Rows from block 2 of a small masked image model, named by matrix and row number. Rows with one number belong to one neuron. Each number is 128 + 32 x the weight over its row's rms, rounded and kept within 0 to 255. All counts start at 0.
After each neuron's rows are labels from the 100 images, of 14848, where the neuron reaches its largest size: "colour at peak" is the nearest of a few named colours to the mean colour under the peak. Only what is clearly more common there than usual is listed. The data: retinal OCT scans (Kermany 2017).
# gate: MLP gate (model.blocks.2.mlp.gate.weight, 1360x512), inputs 172-257
# fc1: MLP up (model.blocks.2.mlp.fc1.weight, 1360x512), inputs 172-257
# fc2: MLP down (model.blocks.2.mlp.fc2.weight, 512x1360, transposed), outputs 172-257

gate.597 [ 86  61  86 141 140 123  85 183 126 151  87  97 134 114 147  91  99 116 160 132 121 134 146 141 185 134 141 136  47  94 108 165 144 141  97 102 138 119 176 180 113 148 111 146 114 146 148 138 110 146 155  98 118 155 122 177 118 143  41 165 132 132 148 200 113  75 182  92 114 104 138 149  78 137 111  64 103 126 150 139 217 164 163 161 116 198]
fc1.597 [110  66 105 165 134 113  65 148 114 157 119  49 129  90 162  92 133  81  54 140  78 122 134 129 137 116 118 154 134 106  95  94 188 136  91  52 149  51 132 147 110  99 170 103 134 143 150 110 149 116 110 118 163 172 133 182 124 142 100 122 133 118 146 138  88 120 172 137 110 144 122 152 123 139  83  53  91 143 118 142 202 120 164 161 125 114]
fc2.597 [169 151 113 119 159 120 172 172 142 130 155  87 102 112 128 164 104 135 137 119  88  98 135 156 128 106 112  83  99 150 140  98 119 116 127 156  98 121 116 102 215 107  75 169 167 185 179 145 136 169 125 151 140 105 133 164 123 164 149 121 107 117  94 109 134 146 119 122 164 137  89 125 125 130  81 118 118 139 152 148 162 160 140 131 113  80]
colour at peak: grey

gate.239 [ 97 132 150  74 132 161 112  94 109 175 158 200 148 131 153 129 122 131 149 154 145 161 124 100 159  42  92 129 141 122 116 176 121 138 142 120 133 163  33 126 147  67 137  92 111 205 125  91 123 127 154 122  35 212 144 117  94 120 124 126 169 156 143 150 149 143 130 118 140  81 117  74 184 139 128 113 121  59 115 134 155 105 184 161 174 170]
fc1.239 [137 171 117 107 135 132 109  89 147 213  99 125 144  96 160 125 103  85 107 105 165  97 114 146 146  60  60 145 114 136 167 156 113 125 159 166 181 164 120 143 136  99  89 100 116 143 134 161 155 120 134 161  73 106 143 126  81  88 112 133 125 136 136 137 149  95 121 169 101  78 110 103 162 122 137 144 112  61 164 166 109 147 103 124  59 131]
fc2.239 [110 144  86 148 152 114 108  85  63 100  47 148  96 144 139 136 127 141 167 140  71  89 171 157  91  86 116 122  94  89 178 113 115 118  85 132 169 110 180 121  85 115 139 138 141 135 108 119 137 114 170 150 171 105 168 170 134 126 192 102 131 112 164 100  96  61  59  70  89 141 129 152 144 119 121 133  61  95 132 161 119 134 176 138 160  94]
colour at peak: grey

gate.27 [115 139  50 100 101 136  95 136  78 185 106 157 168 170 172 147 157 125 118  87 141 113  84 171 125 132 120 161 157 128 162 111 168 129  99 158  95 171 135 132 159 149 127  88  64 145 166 225 110 114 124 113  38  94 121 145 103 133 173 204 129 167  78 134 118 161 193 138 129 127 196 158 105 127 136 148  87 140 170 118 159  98 172 151 137 154]
fc1.27 [127 106 128 145 146 124 200 119 120 166 182 144 173 132 117 113 153 220  86 160 161 117 123 121 147 114 124 110 172 103 112 188 135 160 128 166 132 164 116 167 146 155 168 103 115  86 119 141 130 152 187 150  98 143 123 163 130 188 118 116 101 148 186 119 125 128 145 125  95 170 195 132 114 116  93  80 117 172  92  72 118 128 130 179 106 126]
fc2.27 [194  60 143 145 142 195 126 177  60 162 145 168 125 161 101 187 148 168 148  79 147 159 126 117 131 113 100 105 137  81 153  98 157 137 111 155 172 203 148 129 111 115 148 134 120 132 136 140 162 131 171 162 153 142 176 125 141 163 131 145  94 172 124 125 140  87  98 131 135 121 141 171 135 155 121  78 208 150  90 111 110  86 108 116 107 215]
colour at peak: grey

gate.75 [ 72 145 158  70 164  78 134  94 159  88 112 155  93 134 114 103 171 112 155 171 168 131 136  42  94 148  81 201 113  95 135 109 105 150 108 168  98 140 116 100 157 140 144 134 181 152 168 148 117  94 121  90 118 154  70 145 141 135 150 180 155 138 162  68 134 130 135  87 103 125 106 157 160 171 142 100 116 114  99 135 118  93 137  94  63 137]
fc1.75 [ 49 120  97  93 140 167  63  85 180 103 133 153  92 134  99 146 175  71  94 142 113  86 174  87  83 188 101 195  95 118 148  85 121 181 116 121 133 119  64 194 136 138 130  94 160 136 164 153 100 101 136 151 106  99 134 100 141 154 154 130 134 177 130 171 127 152 114 140  90 116 127 149  97 147 108 113 128 124 163 100 142 119 139 134 141 150]
fc2.75 [131 144 115 103 181 139 102 134 102 150 120 110  98 109 141 153 157 144 150  76  97  94 113 155 117 137 118 131  86 148 168  84  66 139 146 123 127 124 113 140 140 143 208 151 124 154 123 100  56 109 169 125 129 134 142 164 120  82 101 186 104 122 157 153 117 108  59 101 122 144 111 124 139 107 152 162 144 175 165 137 124 141 106 130 125  99]
colour at peak: grey

gate.447 [149 169  94  90 113 187  46 128 170  81 134 129 117 135 162 152 208 105 128 124 158 151 129 109 153 130 137 125 135 106  94 143  91  63 163  88 143  65  91 101 133 140 204 157 115 150 142 126 102 129 104 152  71 125 127 138 107 213 100 139 109 115 141 145 107 168 148 142 101 159 142 161 116 143  85 121 159 120 102 103 151 132 155 173 143 159]
fc1.447 [122  74 120 165 124 112 130 119  89 112 131 159  91 139 138 146  89 159 105 115 122 133 103 126  77 197 142 165 119 138 121 130 121 157  81 148 132 153 142 125 112 143  90 164 183 120 153 135 114 156 138 130 150 134  96  53 110  94 222 140 116 117  94 115 144  63 171  75 186 102 118 125 117  72 189 186 106 109 140 134 103 158 103  73  86 163]
fc2.447 [191 119  72 149 140 110 124  76 120 102 138 154 146 158 143 112 109 126 104 106 183 168 120  88 148  83 121 147 115 103 115 143 116 122 161  74 110  44 129 116 112 109  88  85  99 164 123 134 122 149 139 116 163 146 158  75 127  86 114 130 154  86 154 124 107 134 122  75 119 108 161 147 147 200 107  88 141  91 136 144 133 170 146 161  79 105]
colour at peak: grey

gate.606 [101 193 132 141 129 167 146 107 169 104 115  95  95 139  96 115 137  82 193 127  76 180 102 113  97 108 115  98 141 161 106 143  97 113 141 160 141 147  65 175 186 187 130 106 128 122 216  99 119 160 145 216 139 105 141 103 125 121  98 176 131 135 161 165  87 157 173  96 113 114  77  81  94 145 130  81 109 139  73 142 119  97 165 161 141 117]
fc1.606 [105 142 176 113 161 133 125  51  92 116 152 124  75 123 117  56 155 111 130 162 113 137 116 112 115 141 112 116 106  94 103 141  80 130 133 142  78 122 105 156 149 118 136 121 133 136 194 128 144 223 102 185 118 160  76 143  46  95 109 151 116 132 118 144 124 152 145 124 114  95  89  82 112 167 139  83 134 101  76 135  81 114 150 131  83  98]
fc2.606 [154 124 119  88 173  82 169 157  80 103  61  72 140 116  86 147  83 193  75 106 129 139 136 116  68  78 186 149 132 183 141 164 150  62 135 123 142 130 118 105 105 135 128 180 134 109 102 161 125 128 107 138 132 132 188 130 154  87 104 119 173 107 142  87  88 124 138 120 146 159 154  98 135 129 143 163 191 170 178 101 132 155 160 127 178 134]
colour at peak: grey

gate.280 [152  68 154 186 114 152 102 144 132 124  20 146 163 143 151  95  91 144 160 171 124 228 162 142  90 126  56  68 150  53  77 122 155 126 104 156 113 134 183 123 109 111 138 118 135  94 131 155 161 124 142  91 170 111 111 142  87 117 133 100 174 137 128 121 169 175  88 192  82 133 129 129 104 123 161 147 143 152  92  87 104 149 136 107 161 148]
fc1.280 [164 101 152 195  62 141 151 165 107 137  96 126 159  55 149 118 119 101  95  92 162 196 160 156  64 128  61  96 153 102 102 144 137 107 110 134 123  94 144 135  82  84  84 130 110 112 168 148 182 110 167  95 111 174  90 109 129 148  46 141 150 113 138 151 127 102  96 144 133 144 110 116 112 155 159 144 108 174 135 144  85 106 166 119 171 120]
fc2.280 [126 132 115 157 131 140  82  91 144 179  81  89 171 113 134 137 100 122 167 130 133 138 104 148  73 123 112  88 127 128  76  92 144 152  84 127 146 152 100 126 160 125 153 158 134 169 148 119 152 124 124  94 108  77 135 116  88 121 129 142  89  77 109 116 160  90 140 129 110 129 187 136  69 176 136  53 135 207 117 104 128 134 109 158 110 145]
colour at peak: grey; white

gate.148 [144 151 155 142 120 112 130 127 113 110 171 133  86 103  64 102 136 185 186 105  98  85  91 122 160 198  90 140 132 124  65 164 128 179 183 113 134 133 163 152 104  94 131 150 104 135 153  70 137 111  94 200 144 121 113 138 191 158 153 109 118 133  93  45 144 146 127  29 121 112 129 169 112  55 163 128 130 138 106 110  73  66 147 108 125 160]
fc1.148 [134  44 124 165 110 121 132 103 163  81 123 158 118 123 158 157 108 153  81 147 138 143  99 116 119 129 119 189 200  95 148 129 133 113 134  60 138 142  99 124 149 154 120 110 103  81  91 172  79 104 149  80 103 112  68 118 142 127 100 140 130 148 117 158 114 164 138 185  38 105 110 103 126 142 128 160 142  94 153  58 162 211 156 142 162 152]
fc2.148 [140  97  93 143  39  91 138 128  99 124  94  93 123 219 129  26 162 127  92 129 113 145  75  99 108 114  55 108 142 132 103 119 157 153 122  61  82 165 167 168 162  72 124 126 141 181 116 136 124 139  57 151 171  96 149  70 169 107 118 116 142 100 116 132 103 124  93 128  77  89 138 163  99 117 118  94 132 149 115 107 164 109 161 136 124 152]
colour at peak: white

gate.717 [114  59  89 135  97 158 131 140 112 116 133 141 167 111 145 139 160 119 107 137 133 162 176 100  92 137 103  51 120 122  85  97 108  64 110  94 110 138 176 102 106  98  87 139 104 125 209 175 114 177 205  95 129 115 158 164 134  73 118 137  62 141 138  84 138 188 126 127  67 174  78 138 190 172 100 143 164 137 106 121 147 115 166 106 230 189]
fc1.717 [ 88  69 118 121  70 113 127  85 158 175 152 122  99 105 177 127 133 100  54  97 111 150 121 120 114 118 149  87 111  94 148 125 120  95 121 100  75 145 161  78  80 158 100  93 102 155 188 138 120 205 125  90 150 134 134 100 176 119 122  79  78 113 164 116 125 159 166 165 171 163 122 134 123 161  91 123 115 186 104  69 143 133 132  85 111 143]
fc2.717 [117  93 137 117 151 110 181 113 145 130 102 171 151 143 134 159 165  93 110 172  73 100 133 112  96  70 158  98 159 173 107 134 112 104 172 129 152 130 157 151 102 202 117 119 181 129 146 108 138 153 148 121 156  96 102 141 163 181  83 143 113 146 169 126 102 106 121 110  87 149 152 124 149 110 183 122 141 181 111 164 143 187 113  38 127  69]
colour at peak: white

gate.233 [145 136 126 152 131 148  27  69 107  94 105 121 163 171 168  65  69 140 134 101 186 161 109 108  86 142 152 136 127 170 124 155 124 102 160  86  67 101 123 185 144 147 132 142 117 137 160  60  29 180 121 117 102 128 163 139 123 149 156 196 153  99 113  70 129  73 119 112 213 114 116 110 135 117  62 117 131  75 145  83 119  94 127  89 146 111]
fc1.233 [139 132 176 142 174 119  80  75 113 120  99 100 117 111 121 151 125  90 135 156  60  97 167 134 178 146 119 157 165  95 158 141 173 154  93 184  63  87  66 109 117  94 172  77 164 191  98 180 137  92 135 153 107 114 112 149 128  99  79 118 112 211 143 146 171 102 178 121 115 130  88  98 177 112 105 157  83 144 124 144 133 130 138 145 145 129]
fc2.233 [133  74  52 121 145 111 110 144 206 128 123  98 135 140 143  74 157 155 144  93 103 194 111 133 175 163 127 139  88 110 122 138 119 106  84 168 114  70 107 138 101 117  82 128 127 106 131 135 121 124 137 157 159 103  99 108  95 109 141 160 161 196 142 123 120 142 184 145 106 129 105  78 116 139 130 132 114 159 121 140 172 157  97 153 130 135]
colour at peak: white

gate.296 [179 131 192 154 100  89 114  96  68  13 120 120 117 126 118  85  80 118 146 133 103  99 136 236 109 145 143 196 120 134  74 133 122 141 110  95 145 122 116 132 109 172 190 125 143 105 170 106 121 108 148  92 150 169 141  99 128 100  81 111 108 167 137 149 187 145  75  93 133 106 121 130 168 109 104 177 103 124 137 109  98 104 111 165  92 171]
fc1.296 [143 150 146  86 132  90 171 176 168 132 119 116 114  73 121 136 133 126  82 124 164 139 131 170 131 102 183 130 175 175 154  63 148 153 152 129 161  89  99 156 118  65 195 136 151 173  87 129 132 112 116 155  81 118 153 110 112 120 107 176 104  69 151 104 118 167 158  87 141 101  96 148 121 119 165 170 170 120 140  89 113 131 117 101 153 117]
fc2.296 [ 94 159 122 119 126 102 177 129 105 156 161 153 167 177  97  80 171  63 150 124 159 156 164 133 118 176  92 120 176 133  86 152 160 180  88 148 108 158  77 186 122 158 110 149 105 114 127 113 134 129 156 148 174 118  95  86 182 159  76  41 164 155 174 139 142 120  95 126 115 104 139 106  98 124  62 120  96 133 143 189 144 123 119 153 137 145]
colour at peak: white

gate.293 [136 145 127 129  88 132 149  86 103 100  99 134 119 124 132 118  90  79 121 111 178 133 116  80 143 143 150 111 127  49  58 106 117 121 133 123  91 117  94 119 122 114  70 107 105 125  95 108 120 100 177  52 162 108 174 152 136 161 132 202  86 144 124 124 118 101  91 131 138 155  94 100  45 120  72 142 158 156 105 117  72 110 113 118 105 173]
fc1.293 [201 178 104 113 136 151 149  94 115  79 149 113 112 110  98 125 135  46 114 143 146 153 168 156 111 148 128 139 160 136 114 117 148 170 130  91 123 180 162 116  97 111 148 110 105 125 163 147 135 124 137 114 119 126 206 133 148 114  92 105 141 151 137 107 162 141 127 121 120  93 134 108  83 132 136  99 183 115 176 105 169 128 132  77 123  94]
fc2.293 [143 138 140 120  88 158 128 112 120 152 125 161 124 102 127  42 120 133 151 138  96 144 139  88  80  90  79 155  71 128 134 145 144 111 126 134 130  96 215 101 162 144 113 110  69 139 103  94 134 107 159 177 202 125 166 118 103  74  92 114 141 119 168 143  67  97 130 115 130 146 127 174 102 152 107 184 123  99 173 108 131 143  97 121 120  80]
colour at peak: white

gate.229 [142 159 207 118 175 138 202  78  51 140  95 104 127 126 117 138  75 106 106 177  85 119 117  84 126 117 148  96 177 181 125 181 129 121  88 127 110 101 138 191 157 154 137 101 181 117 108 123  91 133 122  65 105 175 106 127 173 158 143 119  77 141 136 100 113 138 130 122 131 130  83 115 126 141 133 116 112 118 100 109  80 107 112 145 182  80]
fc1.229 [ 96 122 139  93 108  99 175 135  90 190 105 161 108 159  94  96 126 118 124  80 126  94 143 103 196 126 120 178  94 142  31 171 160 153 113 117 178 122 143 128  58 122 107 162 138  92 135  72 163 145 131 177 173 128  73 139 167 148 132 179 114  97 100 133 104 163 130 102 144 103 150 116  93 159 144  75 122 118 109 169 151 117 160  80  94 166]
fc2.229 [ 85  60 116 123 159 102 121 157 188 155 136 189 124 149  99 121  94 117 141  90 126 121 133 143 134 184 116  61  88 114 151 147 183 115 124 104 138 103 132 156 110 108 111 184 133  96 120 100 133 155 108 173 123 118 143 162  66 163  34 115 136 143 162 112 143 125 172 147 191 142 119 106 170 148 137 122 130  94 132  30 155 109 122 114 116 138]
colour at peak: grey; white

gate.427 [117 137 106 142 192  68 148 128  95 162 104 113 116 116 119  86  71 139 173 162 151 111 148 148 120 147 133 148 173 117 113 134 138 126 105 173 102 124 143 102  82 191 132 140  58 103  77 133 118 142 128 154 124  86 130 136  96  93 157 175 135 135 164 154  95 139 142 142 195 118  73 125 171 177  96 141 100 132 120 114  88 120 147 167 155 158]
fc1.427 [ 91 135 110 109 100 145 176  84 112 124 120 151 117  67 124 175 153 129 155 130 152 119 145 169 159 145 144 140 150  89  67 169  96  93 177  99 127 114 129 101  93 125 106 146 110 143 143 133 110 142 183  78 178 131 120 123 158 143 160 113 112 113 136 120 101 148 140 104 136  64 102 127 125 116 129 129 163 128 100 110 152 156 147 132 122 145]
fc2.427 [133  88 146 147 140 127 181 143 140 162 130 187 109  73  59 190 165 101  79  97 173 121 140 114  94 125 120 117 108 141 137 112 153 138 130  67 124  96 119 161 143 129 129 150 165  62 151  99 119 144 190 153 133  82 111  87  94 148 114  78 158 126 116 133 139 139 105 112  62 114  84 144 110 153 179  94 101 129 121  90  74  96 116 125 176 107]
colour at peak: grey

gate.371 [196 139 128 118 117 151  65 126 147 194 133 115 171 130 199 147 138  95 105 110 126 119 115 112 133 116  84 130 113  90  67 115  92  86 148 115 122 157 191 159 124 149 151 130 164 135 132  99 174 164 127  97 166 125  99  70 134 118 139 175 117 170 136 100 164 137 144  54 108 102 135  71 119 114 170 142 171 120  87 109 131  95  76  80 100 161]
fc1.371 [159 162 148 192 134  99 157  89 185 131 162 137 146 199 173 167 117 173 156  96 161 120 122 134 122 120 140 164 115  79  95 155 111 198 168 169 154 116  71 142 148 108 115  75 138 140 134 121 140 129  65 110 141 142 145 153 144 118  92 166 154 144  99 145 126 126 130  41 102  97 124  94  91 198 144 188 151  59 160 133 128 141 140 167  97 138]
fc2.371 [103 114  85  99 162 136  54 216 107 146 135 178 177 139 107 189 145 144  84 160 146 147 169 104  96 120 139 121 118 132 173  98 143 117  89 139 174  96  94 150  70 144 169 169  91 174  77  72 148 126 132  96 180 115 166 164 152 169 106  67  67 169 123 169 147 147 109 193  83 147 148 181  96 169 164 136 172 130 143 144 161 146 109 165 118 158]
colour at peak: grey

gate.534 [143  72 103 115 118  91 149  86 166 119 135 154 125 136 111 133 101 136 162 155 126 134 101  69 106  95 114 190 104 143 141  76 103 142 126  65 141 105  92 160 124 104 102  86 137  59 147 128 121  89 193 209  70 110 134 143 104 140  98 126 109 173 126 131 111  71 100 228 124 168  87  69  73 140 163 122 138  46 150 169  96 141 157 134 162 100]
fc1.534 [204 119 108 138 112  74  69 111 187  49  36 112  92 155 117 112 122 154  99 120  93 139 105  82 127 130 171  59 151 140 119 110 190 181 122 175 129 112 106 141 125 108 134 143 148  92  85 149 117 100 143  89 145  95 140 121 162 113 142 143  71 137 146 147  92 126 134 143 110 201 144 109 139 192 128 113 143 102 100 154 170  94 123 148 150 119]
fc2.534 [109 129 157  88  97 138 110 101 114 131  86 147 139  91 121 121 116 203 135 111 116 173 157 199  63 113 112 111 179 108 121 149 120 102 119 139 161 191 103 142 207 146 165 140  96  99 144  96 105 106 104 170 114 156 174 104 174 136  76 100 101  99  82  97  75  97 161 140  60 127 160  65  90 107 149  99  61  88 101 207 128 118 167 123 164 166]
colour at peak: white

gate.266 [137 159 145 132 159 142  90  66 133 100 151 125 108 138  69 142 138  94 120 145 129  80 114 184 136 112  91 158 198  91  96 134  83 128 204  83 165 113 168 186 147 141 138  77 101 127 109 100  73 109 123  85 145  84  93 111 150 147 155  95 145 111  77  97 134 168 169 120 110  95 115 133 188  51 136 146 121 127 154  67 151 133 127 133 135 130]
fc1.266 [159  90 127 188 158 153 128 104 134  65 163 146  33 110  44 162 161 167 125 159 119 123  90 169 121 179  81 139 176  88 102 158  80 131 189 101 179  70 159 162 133 135 149 101  76 128  80 105 125  97 118  98 136 114  72 112 166 134 138  89 113 159 101 101 137 165 146 118  71  57  85 145 187  77 107 133 133  89 168  78 160 139 134 133 144 117]
fc2.266 [138 119  82 136  92 122 156  99 140 139  81 152 146 160 138  80 120 104 123 106  82 116  98 132 104 123 107 135 149 137 172 166 164 157 170 138  88 160 123 168 132 129 170 119 118 123 144  93  62 124  95 128 187 127 128 129 153 127 128  96  91 149 149 108 117 137  95 179  79  87 104 147 142 139 133 148 127 138 111 132 134 168 149 176 154 140]
colour at peak: white